Rows from block 4 of a small self-supervised image encoder, named by matrix and row number. Rows with one number belong to one neuron. Each number is 50 + 15 x the weight over its row's rms, rounded and kept within 0 to 99. All counts start at 0.
After each neuron's rows are labels from the 100 images, of 14976, where the neuron reaches its highest value: "top examples" is what is common among them. Only what is clearly more common there than usual is listed. The data: retinal OCT scans (Kermany 2017). In brackets: how many of the 100, against the usual share in percent.
# fc1: MLP up (model.blocks.4.mlp.fc1.weight, 640x160), inputs 0-79
# fc2: MLP down (model.blocks.4.mlp.fc2.weight, 160x640, transposed), outputs 0-79

fc1.506:53 40 65 33 59 47 44 37 49 52 66 38 49 37 67 64 83 54 48 55 60 61 61 61 35 39 41 49 35 38 32 28 48 65 53 38 70 63 56 42 53 65 31 69 84 28 56 43 49 20 68 33 42 53 66 43 90 64 26 68 63 43 35 53 64 35 39 45 39 40 28 45 31 51 60 67 57 43 39 28
fc2.506:43 56 42 55 23 48 56 51 79 12 45 76 42 49 54 44 43 62 37 23 52 65 65 60 63 53 37 47 59 34 55 47 43 54 65 83 66 75 34 64 55 43 72 32 56 56 39 42 16 39 44 64 56 43 44 35 37 37 42 40 53 13 35 39 25 34 56 36 49 54 77 41 45 31 26 30 38 35 36 62
top examples: finding: choroidal neovascularization (98 vs 29.4)

fc1.350:16 52 56 70 53 46 60 53 18 60 55 57 74 62 47 71 50 33 62 26 78 44 28 43 50 30 53 63 70 22 34 76 72 60 82 52 39 45 51 64 72 67 37 38 29 70 25 42 58 57 67 61 61 35 57 59 37 47 46 68 77 57 55 74 79 28 57 54 33 32 62 35 31 42 67 61 33 56 54 57
fc2.350:43 56 41 21 68 10 22 78 54 42 58 32 60 56 59 71 44 77 43 76 44 66 66 48 65 47 43 47 69 71 55 40 66 48 41 39 61 56 48 44 54 73 57 32 52 50 78 34 60 53 52 23 53 51 54 75 76 72 55 51 67 58 47 41 53 60 62 82 47 42 34 45 58 59 40 73 58 49 36 21
top examples: finding: choroidal neovascularization (66 vs 29.4)

fc1.551:77 36 42 49 62 23 22 68 64 41 54 45 61 38 30 76 53 47 35 34 47 48 59 44 67 53 64 62 47 28 83 33 57 51 74 57 43 64 56 73 58 67 21 57 59 67 59 62 60 42 69 59 48 30 29 38 24 70 32 60 32 63 40 45 69 42 55 56 63 57 50 53 35 47 45 61 41 21 29 74
fc2.551:54 48 50 42 47 68 56 46 41 43 66 24 56 36 49 40 33 42 55 55 45 28 38 59 36 73 60 48 55 68 60 44 51 66 50 55 61 84 51 36 63 23 76 41 34 61 41 54 43 59 68 55 49 64 46 42 74 40 58 47 37 42 55 49 15 35 36 37 73 66 64 47 56 72 66 43 64 69 39 51
top examples: finding: choroidal neovascularization (79 vs 29.4)

fc1.623:79 88 74 47 52 75 30 36 52 46 31 42 52 48 24 49 61 62 71 48 30 48 31 49 49 58 45 53 59 70 51 51 48 59 61 60 72 54 54 59 74 45 48 53 59 64 61 25 43 50 47 70 57 28 41 71 50 67 41 91 22 38 54 71 55 39 51 81 80 53 35 42 52 49 56 56 47 52 63 63
fc2.623:50 46 32 47 63 52 56 31 44 51 32 26 60 47 50 68 38 65 43 42 69 25 56 33 31 25 59 58 67 76 58 69 73 52 50 65 45 34 51 16 40 67 47 54 47 54 57 60 20 41 53 63 56 42 99 36 58 57 55 75 43 46 51 40 26 47 57 18 48 76 61 69 42 44 94 51 53 68 59 41
top examples: finding: diabetic macular edema (28 vs 11.7)

fc1.426:61 55 55 46 31 51 37 57 48 30 50 32 29 39 52 75 53 41 61 50 38 48 48 66 52 43 45 40 71 50 28 34 64 42 83 49 53 53 47 40 38 34 47 46 49 55 62 49 66 70 55 54 64 54 51 17 31 65 50 97 38 43 47 61 16 42 43 55 48 49 46 39 50 50 39 78 58 21 53 51
fc2.426:20 53 55 66 61 34 51 56 66 75 61 57 55 21 83 66 64 56 32 26 63 73 82 48 73 29 51 42 47 43 54 28 69 34 59 43 52 58 47 41 51 80 64 44 70 53 28 54 39 44 48 49 41 36 31 53 30 34 55 30 42 35 73 65 57 65 52 61 29 41 46 41 23 72 30 53 55 44 31 65
top examples: finding: diabetic macular edema (59 vs 11.7)

fc1.66:35 36 60 72 56 44 55 64 25 42 44 45 64 86 37 22 57 48 26 34 54 38 45 46 26 59 23 51 33 47 36 52 40 23 57 18 42 35 76 54 30 23 61 60 35 70 57 67 39 43 50 65 56 53 20 65 68 44 34 45 64 62 39 39 83 58 34 37 47 72 47 20 57 42 32 39 32 44 61 55
fc2.66:56 55 61 52 53 66 68 14 44 71 30 65 44 49 46 54 61 31 35 56 43 21 65 60 40 58 69 90 75 43 67 62 52 50 55 54 61 42 45 31 38 21 21 71 30 40 65 61 50 59 39 42 68 66 59 63 50 66 57 51 40 16 58 30 65 59 48 11 59 28 36 71 48 62 45 57 35 58 51 30
top examples: finding: normal (78 vs 51.6)

fc1.275:35 26 44 47 82 38 25 44 75 64 29 48 81 59 44 80 35 43 33 63 54 49 44 47 52 68 41 74 52 30 36 31 49 56 39 67 36 39 63 33 56 40 49 79 33 49 62 58 21 55 51 62 59 39 50 69 68 75 51 61 53 47 59 26 41 09 56 50 48 52 64 39 72 66 52 42 44 40 48 16
fc2.275:45 48 44 54 56 49 21 69 56 41 40 66 57 57 42 49 47 73 43 39 24 39 43 47 50 38 34 46 47 30 42 42 70 39 65 61 44 69 68 65 86 45 78 48 42 28 44 41 58 23 36 63 49 40 65 49 30 38 70 62 77 39 23 36 49 57 36 34 33 47 66 61 70 42 40 18 42 45 49 65
top examples: finding: choroidal neovascularization (70 vs 29.4)

fc1.586:50 54 46 32 52 50 51 49 45 57 61 68 48 44 49 54 36 49 35 71 78 62 68 61 47 52 38 62 29 65 42 77 31 71 42 54 67 56 54 47 75 42 33 69 56 73 37 46 52 63 55 51 57 73 69 37 54 69 34 37 71 23 18 55 61 62 70 35 73 48 41 67 52 79 71 50 45 34 66 24
fc2.586:55 36 38 29 47 71 50 29 59 39 69 57 48 53 37 64 47 75 56 39 60 48 52 45 46 69 65 47 61 56 51 45 43 59 61 34 41 17 76 27 29 38 65 16 36 42 50 60 42 50 31 58 40 50 45 59 52 65 52 45 55 51 72 41 57 41 34 29 59 63 70 51 66 33 33 41 40 45 56 63
top examples: finding: choroidal neovascularization (74 vs 29.4)

fc1.564:49 70 40 60 51 43 62 57 47 55 25 52 69 43 61 64 52 32 54 28 53 51 41 59 44 30 20 53 53 57 40 51 41 64 44 47 44 74 43 36 28 59 17 34 71 19 50 56 86 59 25 53 47 54 49 56 40 73 52 69 60 36 15 50 34 59 30 45 66 11 72 46 82 83 09 62 49 56 48 38
fc2.564:59 58 63 44 51 51 28 56 69 38 65 49 51 37 49 45 56 62 39 56 39 50 99 33 43 60 44 49 58 47 67 35 46 62 44 66 38 29 50 66 64 64 53 87 62 46 58 60 40 36 62 43 43 46 41 38 62 12 66 51 56 41 71 66 70 46 61 30 28 45 64 38 59 22 69 30 51 83 64 65
top examples: finding: diabetic macular edema (47 vs 11.7)

fc1.246:78 24 60 35 57 53 30 50 46 64 61 42 48 51 47 44 48 46 52 52 64 43 56 50 25 45 62 45 57 46 53 60 46 54 56 59 72 42 24 16 49 82 39 40 58 77 66 59 70 54 60 48 47 49 63 42 75 50 66 74 54 33 54 53 55 35 58 44 58 54 57 62 37 64 38 56 37 55 54 37
fc2.246:50 62 52 59 34 42 59 57 63 39 71 65 72 27 56 39 54 77 46 59 32 62 74 50 69 56 56 32 42 15 44 43 41 53 42 61 48 64 75 45 64 20 69 51 54 18 23 28 70 44 39 33 47 54 52 22 56 74 22 42 24 47 37 57 46 80 44 50 41 58 42 57 56 48 50 43 58 34 44 46
top examples: finding: choroidal neovascularization (65 vs 29.4)

fc1.567:38 42 67 35 55 25 29 43 48 63 73 57 27 47 50 46 39 54 58 69 41 51 68 49 46 63 40 45 68 62 46 66 42 31 40 39 56 42 45 60 50 64 52 75 40 92 39 32 52 51 41 39 54 54 66 61 48 45 27 36 45 75 41 11 31 30 37 41 60 74 49 52 38 48 46 37 74 30 38 31
fc2.567:59 71 55 67 42 45 48 52 40 61 72 33 35 51 54 72 60 36 57 14 73 55 54 53 20 56 67 40 56 22 58 41 48 50 31 58 54 55 43 39 16 32 34 48 47 15 69 55 46 74 14 28 40 54 42 49 55 46 57 50 59 63 30 68 39 57 51 76 71 38 64 40 24 27 66 50 12 34 31 44
top examples: finding: diabetic macular edema (62 vs 11.7)

fc1.47:40 49 45 24 49 46 80 32 63 15 58 37 52 59 81 57 57 54 57 67 55 54 68 65 22 48 59 39 38 70 67 07 30 44 48 41 74 45 65 45 62 68 55 46 31 52 33 52 49 54 53 30 45 82 49 00 48 29 30 50 65 43 49 50 68 52 78 56 70 55 71 62 58 42 73 31 60 21 46 54
fc2.47:55 52 56 57 44 35 25 48 41 66 11 55 50 56 48 27 60 52 62 68 46 50 49 42 43 58 36 25 65 23 41 56 48 71 41 49 44 51 51 42 55 60 46 62 34 56 65 61 41 83 61 64 65 35 29 85 55 45 56 72 42 45 42 40 39 42 32 41 37 16 42 66 27 64 59 58 78 44 55 54
top examples: finding: normal (79 vs 51.6)

fc1.598:79 42 39 71 51 37 38 66 61 50 46 59 45 37 75 35 53 48 74 64 64 83 60 34 43 44 60 37 63 37 43 49 47 81 48 18 67 72 41 55 29 73 63 45 52 26 24 19 26 36 35 42 94 36 73 28 54 31 32 57 66 49 63 54 40 41 77 35 39 81 53 30 35 51 34 51 63 43 44 39
fc2.598:48 44 71 27 71 73 58 29 27 47 52 54 32 30 40 46 42 47 47 20 32 44 63 39 43 77 40 47 21 37 41 36 61 59 62 58 75 25 50 32 49 49 61 64 79 28 53 63 47 32 59 53 48 46 32 36 44 46 46 43 73 62 63 57 39 58 68 51 45 38 49 47 48 31 39 51 35 36 52 69
top examples: finding: normal (83 vs 51.6)

fc1.293:69 47 56 35 60 49 38 52 35 28 71 64 16 27 99 53 57 74 61 34 45 77 69 76 89 40 45 39 51 54 50 27 64 70 57 43 25 56 58 36 43 51 61 26 55 42 44 39 50 55 52 44 50 54 64 19 39 33 54 64 62 46 57 44 54 57 41 51 78 44 58 57 51 69 52 55 40 36 42 19
fc2.293:41 54 41 75 40 74 38 55 68 57 45 71 79 54 35 40 18 35 41 71 67 19 63 49 38 66 42 56 47 61 48 62 48 67 28 76 59 72 49 50 68 42 45 53 67 57 55 58 45 43 46 69 47 58 34 76 72 44 35 49 50 70 30 53 57 55 68 64 15 44 40 79 46 38 47 67 44 78 67 58
top examples: finding: diabetic macular edema (33 vs 11.7)

fc1.78:70 61 17 60 57 49 59 42 49 56 33 57 89 49 54 57 56 49 77 57 37 64 70 65 46 30 52 75 34 45 70 41 31 59 65 62 56 41 33 60 50 30 54 38 66 20 57 69 56 57 04 56 65 26 29 23 70 52 58 25 46 36 40 53 70 68 64 34 73 43 47 70 50 72 32 53 75 62 49 42
fc2.78:68 50 46 58 55 42 65 70 58 71 48 55 22 68 45 68 48 42 61 43 67 37 58 56 54 54 53 63 62 53 50 31 53 37 62 50 36 69 30 55 33 48 53 55 49 46 51 59 56 51 35 37 47 71 67 59 30 56 58 62 48 58 44 53 65 49 49 57 70 34 45 26 60 13 71 35 48 47 43 43
top examples: finding: choroidal neovascularization (95 vs 29.4)

fc1.263:66 38 49 53 47 47 57 77 49 64 40 39 28 72 33 00 46 51 74 57 29 42 27 49 59 47 38 34 24 86 72 29 47 44 64 41 38 52 61 52 37 23 58 56 51 65 48 54 36 44 60 54 53 38 47 50 60 36 33 39 68 46 57 56 61 35 34 33 86 44 60 52 70 54 62 51 37 70 68 46
fc2.263:68 20 44 80 66 85 49 62 50 50 36 36 74 41 47 40 42 41 55 45 43 26 42 08 73 17 59 59 62 66 64 76 47 43 78 23 36 23 34 75 46 60 34 53 38 54 28 37 43 52 42 50 43 72 42 59 36 54 62 50 65 77 49 54 60 57 38 60 63 60 34 39 51 54 40 51 59 65 53 53
top examples: finding: choroidal neovascularization (79 vs 29.4)

fc1.555:76 64 60 53 35 38 53 46 42 26 60 59 50 42 93 61 48 48 47 36 75 30 54 61 23 43 30 79 52 48 34 50 53 60 67 29 37 70 43 36 41 50 53 35 57 40 47 32 51 47 57 49 44 23 65 41 66 50 37 45 69 52 64 56 55 50 37 58 48 34 34 30 35 66 23 28 79 51 58 50
fc2.555:56 62 50 53 42 50 30 59 70 72 50 52 45 57 56 46 56 46 46 42 39 66 44 56 34 34 42 46 30 26 57 53 70 51 78 66 56 48 40 56 49 59 68 62 65 57 36 54 45 56 43 52 60 90 58 76 73 47 22 58 70 42 65 15 24 49 27 60 39 57 49 67 68 62 37 86 68 34 83 51
top examples: finding: diabetic macular edema (83 vs 11.7)

fc1.201:69 46 71 65 47 43 25 54 77 63 39 33 33 28 51 51 31 35 66 60 52 61 48 71 45 68 78 33 77 29 31 73 69 50 25 40 35 47 61 77 63 49 48 49 24 42 49 48 35 36 27 51 67 48 68 85 49 48 46 58 62 47 52 19 26 55 31 28 38 50 38 53 47 62 65 33 23 35 48 40
fc2.201:54 56 40 42 49 36 68 63 42 55 56 58 66 50 36 49 71 37 37 43 44 41 44 31 36 51 46 72 38 44 41 10 09 40 44 62 51 72 41 51 38 50 60 61 67 53 55 35 32 47 62 44 60 56 43 07 31 51 44 54 50 73 35 61 78 53 69 70 68 73 49 44 33 64 44 39 77 67 44 42
top examples: finding: choroidal neovascularization (62 vs 29.4)

fc1.336:42 59 66 26 37 49 42 32 57 45 37 43 40 43 52 41 63 70 54 51 49 51 19 33 53 53 56 50 49 45 43 32 65 48 40 55 60 60 88 55 43 26 39 59 39 45 47 36 47 63 51 17 39 42 36 41 68 12 65 09 63 45 44 59 33 59 40 56 68 50 58 49 49 62 60 70 40 18 51 70
fc2.336:46 45 50 55 56 45 68 29 45 58 58 65 30 30 41 46 47 37 43 50 39 47 56 34 37 29 23 60 53 35 49 69 55 26 72 48 41 58 26 52 46 62 32 61 58 51 28 70 22 51 29 58 52 69 35 80 41 56 42 66 48 36 80 46 58 40 64 67 57 67 37 66 54 22 43 43 63 76 57 54
top examples: finding: choroidal neovascularization (60 vs 29.4)

fc1.425:36 25 79 70 46 55 30 32 59 31 44 52 42 48 33 77 45 51 28 38 69 53 69 05 40 33 47 47 59 66 61 37 42 29 38 35 33 63 64 28 37 63 37 48 52 56 81 43 23 36 26 68 33 62 63 22 48 49 63 41 48 40 41 76 58 60 46 54 47 32 68 36 54 30 43 67 74 48 40 52
fc2.425:40 31 36 39 55 51 45 68 19 65 57 43 66 78 78 35 48 58 67 83 34 40 35 48 59 61 38 30 52 39 75 51 37 86 49 39 46 22 46 50 47 37 37 43 64 39 62 67 55 63 61 51 70 45 24 40 63 48 64 39 24 53 61 66 52 75 46 53 34 76 53 48 27 87 36 24 50 44 56 70
top examples: finding: choroidal neovascularization (67 vs 29.4); finding: diabetic macular edema (29 vs 11.7)

fc1.538:30 50 33 39 55 62 52 17 28 21 66 65 67 74 57 80 46 34 62 36 47 35 37 49 51 12 57 53 62 47 28 63 62 67 63 60 71 60 41 56 42 47 54 59 66 51 42 54 70 22 80 54 57 49 44 35 41 44 56 40 42 64 53 28 59 18 40 66 47 58 48 60 64 53 54 54 49 62 52 65
fc2.538:54 50 56 46 49 37 54 64 35 55 39 18 00 46 20 39 48 69 35 69 51 70 54 29 72 76 68 53 29 52 37 46 40 65 55 40 49 36 56 45 52 35 16 55 59 72 48 46 57 48 62 47 32 54 66 20 28 76 57 73 66 30 50 56 38 43 72 28 54 33 59 41 45 61 65 64 44 48 58 44
top examples: finding: choroidal neovascularization (78 vs 29.4)

fc1.132:60 56 44 44 65 24 43 35 60 37 68 45 52 47 42 74 57 65 43 46 28 76 17 31 49 56 58 66 40 58 83 84 31 59 58 59 70 75 39 65 32 50 30 49 63 70 60 47 75 43 46 92 38 53 62 52 99 50 57 49 16 41 43 50 44 41 56 61 68 45 53 55 51 76 44 44 49 32 63 49
fc2.132:67 46 62 63 51 78 51 42 47 36 21 19 17 35 42 53 43 60 38 62 24 65 34 72 26 45 60 53 53 41 01 33 70 52 43 39 65 45 32 57 44 53 74 45 45 44 33 53 52 34 81 35 32 33 50 71 45 35 54 39 38 32 63 28 32 72 44 38 44 72 51 59 49 41 65 62 50 55 27 69
top examples: finding: diabetic macular edema (52 vs 11.7)

fc1.273:60 24 28 42 22 55 61 32 33 82 39 44 51 79 28 18 53 48 64 47 35 34 50 36 55 45 56 53 59 60 78 69 44 61 43 36 35 46 39 42 37 37 50 28 57 58 33 38 70 35 72 73 53 33 38 50 66 45 56 48 72 67 38 69 62 37 29 45 87 30 44 75 59 58 54 68 29 77 57 67
fc2.273:72 33 80 55 53 36 48 58 22 39 49 23 43 16 40 61 61 54 36 42 64 39 25 62 60 43 39 52 31 47 71 56 66 70 56 49 37 62 67 73 64 40 29 55 45 79 72 58 23 56 58 48 44 52 36 69 52 81 50 53 47 52 28 38 66 56 79 42 32 43 36 74 53 62 31 43 12 40 59 24
top examples: finding: drusen (28 vs 7.4)

fc1.102:51 59 35 25 57 62 63 63 50 48 62 51 20 54 41 64 49 37 44 42 38 44 53 51 74 61 33 74 58 37 58 24 50 41 26 43 69 66 38 59 48 35 62 75 26 55 66 54 73 50 60 63 59 61 21 39 38 64 76 52 37 60 57 54 41 58 62 55 57 54 72 44 72 50 31 36 12 21 43 56
fc2.102:72 53 37 51 63 57 40 50 63 53 63 33 59 55 43 50 12 60 60 36 52 48 63 31 56 64 56 37 34 66 30 45 69 73 55 51 61 59 34 58 47 73 35 16 68 63 51 72 44 47 65 79 75 58 47 49 45 61 08 71 29 38 23 16 48 40 35 44 59 22 57 49 42 05 58 49 46 66 34 46
top examples: finding: choroidal neovascularization (72 vs 29.4)

fc1.58:41 55 65 68 80 71 39 58 40 17 39 19 48 69 52 34 58 40 34 28 38 39 08 46 32 35 27 60 75 48 77 60 31 56 37 67 56 71 51 51 39 53 32 36 21 42 48 69 44 43 75 66 56 64 76 29 38 35 34 35 41 99 42 54 69 66 51 52 55 69 51 51 48 59 41 70 42 63 47 53
fc2.58:36 49 78 59 57 44 54 35 76 63 53 51 63 26 58 25 21 35 67 53 45 71 42 52 82 61 66 32 50 65 44 52 44 39 41 26 60 48 98 40 49 67 58 27 66 80 47 44 27 59 40 65 49 55 66 70 52 63 55 51 21 18 71 54 34 38 66 64 35 44 22 44 80 26 30 40 66 48 52 51
top examples: finding: choroidal neovascularization (76 vs 29.4)

fc1.632:32 49 76 75 42 62 54 72 45 23 39 36 30 58 43 58 31 67 55 59 34 49 60 58 49 38 47 58 32 44 63 66 64 48 46 35 80 34 42 73 41 67 35 52 44 61 50 42 29 59 21 41 43 54 68 32 42 53 52 51 24 51 61 57 61 45 54 65 57 37 46 45 56 50 31 77 22 61 57 72
fc2.632:48 41 36 61 47 41 40 50 69 52 64 38 32 57 56 52 59 43 45 48 57 47 26 37 65 47 41 37 67 65 22 23 57 63 62 58 48 54 45 42 57 49 49 73 51 63 36 72 57 44 63 20 33 59 54 61 36 62 43 53 40 27 74 60 33 47 37 46 25 51 54 42 55 24 38 28 69 51 43 52
top examples: finding: diabetic macular edema (40 vs 11.7)

fc1.569:38 43 85 49 54 46 59 26 53 41 28 21 54 50 84 40 51 53 40 36 70 33 24 34 40 32 62 46 46 82 38 29 63 58 36 73 36 44 71 54 54 42 63 51 25 40 34 85 41 60 53 50 66 39 55 58 35 89 59 62 43 68 53 39 12 33 49 50 21 36 37 40 29 81 63 67 63 41 59 61
fc2.569:59 55 39 52 28 69 53 57 52 48 78 72 28 36 09 57 41 64 60 39 64 57 66 85 48 64 41 47 51 60 41 43 59 28 55 50 54 69 34 52 43 91 70 53 74 55 49 24 55 59 54 30 66 63 51 44 47 40 54 57 47 07 41 55 95 42 56 60 65 74 66 42 76 26 61 31 43 55 32 36
top examples: finding: choroidal neovascularization (66 vs 29.4)

fc1.321:59 75 57 63 65 56 27 57 61 65 26 31 47 54 56 43 35 67 21 39 33 32 47 58 21 56 45 30 60 69 32 54 64 45 49 40 36 63 57 43 43 58 17 54 49 48 79 56 47 59 67 52 17 31 59 60 67 41 57 51 32 43 61 71 69 34 49 53 50 45 46 47 59 60 63 68 49 80 53 31
fc2.321:53 46 58 52 46 33 44 71 64 36 41 68 30 40 64 66 66 60 53 53 42 62 63 28 51 32 74 97 43 62 53 72 53 40 52 68 49 39 56 41 53 27 53 82 51 57 72 66 44 44 38 41 34 51 33 39 52 37 54 63 50 68 31 71 26 59 34 65 43 53 63 45 47 50 32 31 49 46 47 71
top examples: finding: diabetic macular edema (49 vs 11.7)

fc1.154:44 56 32 26 22 59 80 17 65 41 54 45 51 68 39 74 42 39 32 55 38 41 76 31 59 64 31 33 72 32 37 40 30 29 49 87 61 47 62 53 63 57 55 53 48 55 59 34 18 72 54 63 38 48 40 48 22 58 33 25 55 50 47 46 69 41 37 30 55 48 71 46 34 72 42 77 18 45 27 75
fc2.154:80 67 31 51 60 53 33 36 44 50 41 67 60 78 57 37 68 38 45 54 53 39 72 70 41 28 72 50 74 48 44 34 48 55 46 58 66 45 21 35 31 44 66 13 53 31 34 58 33 34 60 55 48 42 68 47 45 46 62 70 15 40 65 65 39 37 39 49 58 45 66 43 60 42 30 31 55 78 41 52
top examples: finding: choroidal neovascularization (59 vs 29.4); finding: diabetic macular edema (32 vs 11.7)

fc1.43:54 54 53 36 60 99 48 62 48 42 40 44 70 52 55 74 60 63 51 61 25 59 38 53 53 49 27 52 68 53 60 73 63 44 53 53 30 57 67 26 25 28 38 73 24 69 46 54 31 45 67 60 55 41 39 49 80 31 47 30 37 66 60 42 61 45 53 43 59 86 49 35 50 75 44 47 33 62 42 56
fc2.43:42 64 84 74 40 33 57 50 56 21 64 36 30 46 60 28 51 36 40 58 42 57 61 74 46 42 69 22 43 35 38 19 35 48 53 59 28 38 46 40 55 31 50 56 64 38 03 60 48 65 25 38 62 54 47 42 48 33 54 43 58 46 63 52 48 49 27 34 73 46 45 46 34 64 36 46 71 48 33 58
top examples: finding: diabetic macular edema (38 vs 11.7)

fc1.213:66 72 69 43 89 51 60 63 36 54 69 99 67 57 64 51 27 56 58 37 45 45 58 56 53 34 46 57 46 39 50 59 71 52 17 40 61 44 65 62 50 58 38 48 29 30 52 59 68 57 39 54 53 52 29 45 26 56 47 65 59 35 61 23 41 28 45 48 31 60 59 48 70 44 49 31 63 88 69 41
fc2.213:33 57 39 52 38 36 39 66 59 50 61 27 52 43 54 55 60 82 57 49 57 49 56 81 60 59 68 32 42 24 50 53 20 76 25 49 38 50 46 48 59 33 64 55 29 73 31 80 64 34 67 35 35 58 47 68 44 36 34 41 47 32 59 68 56 16 29 55 61 63 58 47 46 52 50 42 48 11 46 32
top examples: finding: diabetic macular edema (28 vs 11.7)

fc1.301:11 50 70 45 51 26 55 43 63 70 58 60 51 39 37 48 27 43 44 48 52 28 76 54 60 56 52 56 50 16 32 70 60 57 66 54 25 43 67 49 56 78 84 56 33 71 59 48 48 46 35 69 41 55 56 40 52 28 50 56 37 22 40 53 47 29 33 60 75 69 48 43 17 73 45 54 38 66 28 46
fc2.301:70 59 58 31 47 54 40 50 42 37 37 41 61 67 73 53 53 58 63 67 70 74 32 56 31 49 36 47 57 86 57 14 57 43 31 56 61 56 59 66 33 35 46 17 58 65 42 51 37 77 71 56 59 37 52 78 35 48 64 66 23 55 46 45 63 57 46 48 25 31 60 44 62 17 57 32 42 48 61 40
top examples: finding: choroidal neovascularization (84 vs 29.4)

fc1.135:56 60 53 23 52 45 33 44 33 37 28 00 27 52 32 16 45 57 55 44 46 39 44 39 60 47 47 52 72 57 48 33 40 24 42 58 42 76 44 36 41 45 51 44 43 53 40 71 49 51 26 44 26 57 53 42 73 33 49 66 86 51 52 70 70 51 47 57 35 46 38 43 62 27 47 30 41 27 47 41
fc2.135:51 36 37 54 69 42 34 65 46 61 23 78 44 86 53 57 55 77 42 53 38 45 62 24 48 17 35 69 52 43 20 49 18 36 55 42 49 35 70 49 33 44 80 52 54 28 63 22 64 79 77 53 46 66 53 17 45 56 59 38 53 57 58 73 37 57 55 63 63 48 64 48 61 65 47 70 84 45 53 61
top examples: finding: diabetic macular edema (36 vs 11.7)

fc1.599:58 51 40 59 56 56 41 73 30 52 72 52 29 57 41 57 46 36 67 32 41 76 47 60 41 26 56 89 37 38 34 44 53 39 66 58 40 65 47 50 57 59 76 47 63 56 44 89 43 54 67 50 29 49 38 35 61 32 46 46 63 48 22 68 62 27 33 50 64 44 52 54 28 41 65 35 44 39 27 40
fc2.599:49 55 75 65 21 46 44 41 68 69 23 52 59 40 29 45 61 41 50 66 12 26 47 57 63 51 23 11 64 63 42 28 20 61 33 52 64 39 70 55 32 41 47 39 36 47 59 34 55 60 32 45 81 62 47 68 60 73 63 62 69 56 74 45 64 58 57 48 20 45 53 47 77 46 35 72 48 50 66 49
top examples: finding: diabetic macular edema (51 vs 11.7)

fc1.198:36 45 39 49 48 52 43 63 49 23 49 42 27 60 51 51 43 08 41 49 48 61 54 73 23 51 48 45 44 36 51 52 38 38 59 43 62 60 45 34 58 72 52 48 27 44 44 34 53 52 65 60 60 22 40 79 42 60 32 73 66 55 42 62 44 42 36 55 56 51 64 00 52 33 44 73 57 24 64 44
fc2.198:38 49 51 26 61 33 38 42 62 28 26 72 43 35 29 51 34 26 40 38 52 60 61 67 53 32 49 38 31 28 48 47 58 51 59 38 61 40 39 35 42 47 39 51 67 61 32 76 55 43 70 51 56 18 49 30 41 74 55 49 58 69 65 45 21 83 58 61 29 60 58 30 43 35 65 71 49 21 58 34
top examples: finding: diabetic macular edema (47 vs 11.7)

fc1.205:43 42 51 65 29 35 52 57 46 21 56 57 45 63 32 65 44 38 52 29 52 60 09 54 64 68 32 35 39 73 79 31 58 58 47 54 40 65 62 29 73 75 68 52 36 55 28 55 72 28 50 32 51 64 53 51 51 57 46 54 57 61 40 72 66 54 59 65 68 53 49 17 43 68 38 45 69 46 42 63
fc2.205:56 75 58 12 68 69 41 23 34 40 67 53 29 31 39 26 68 47 45 84 47 31 63 34 42 52 60 41 52 42 34 55 69 65 53 38 47 47 35 66 21 31 66 47 40 50 49 33 32 59 69 63 50 57 36 51 30 55 46 49 65 57 69 27 49 28 26 52 50 18 59 45 60 34 64 70 80 81 61 44
top examples: finding: choroidal neovascularization (90 vs 29.4)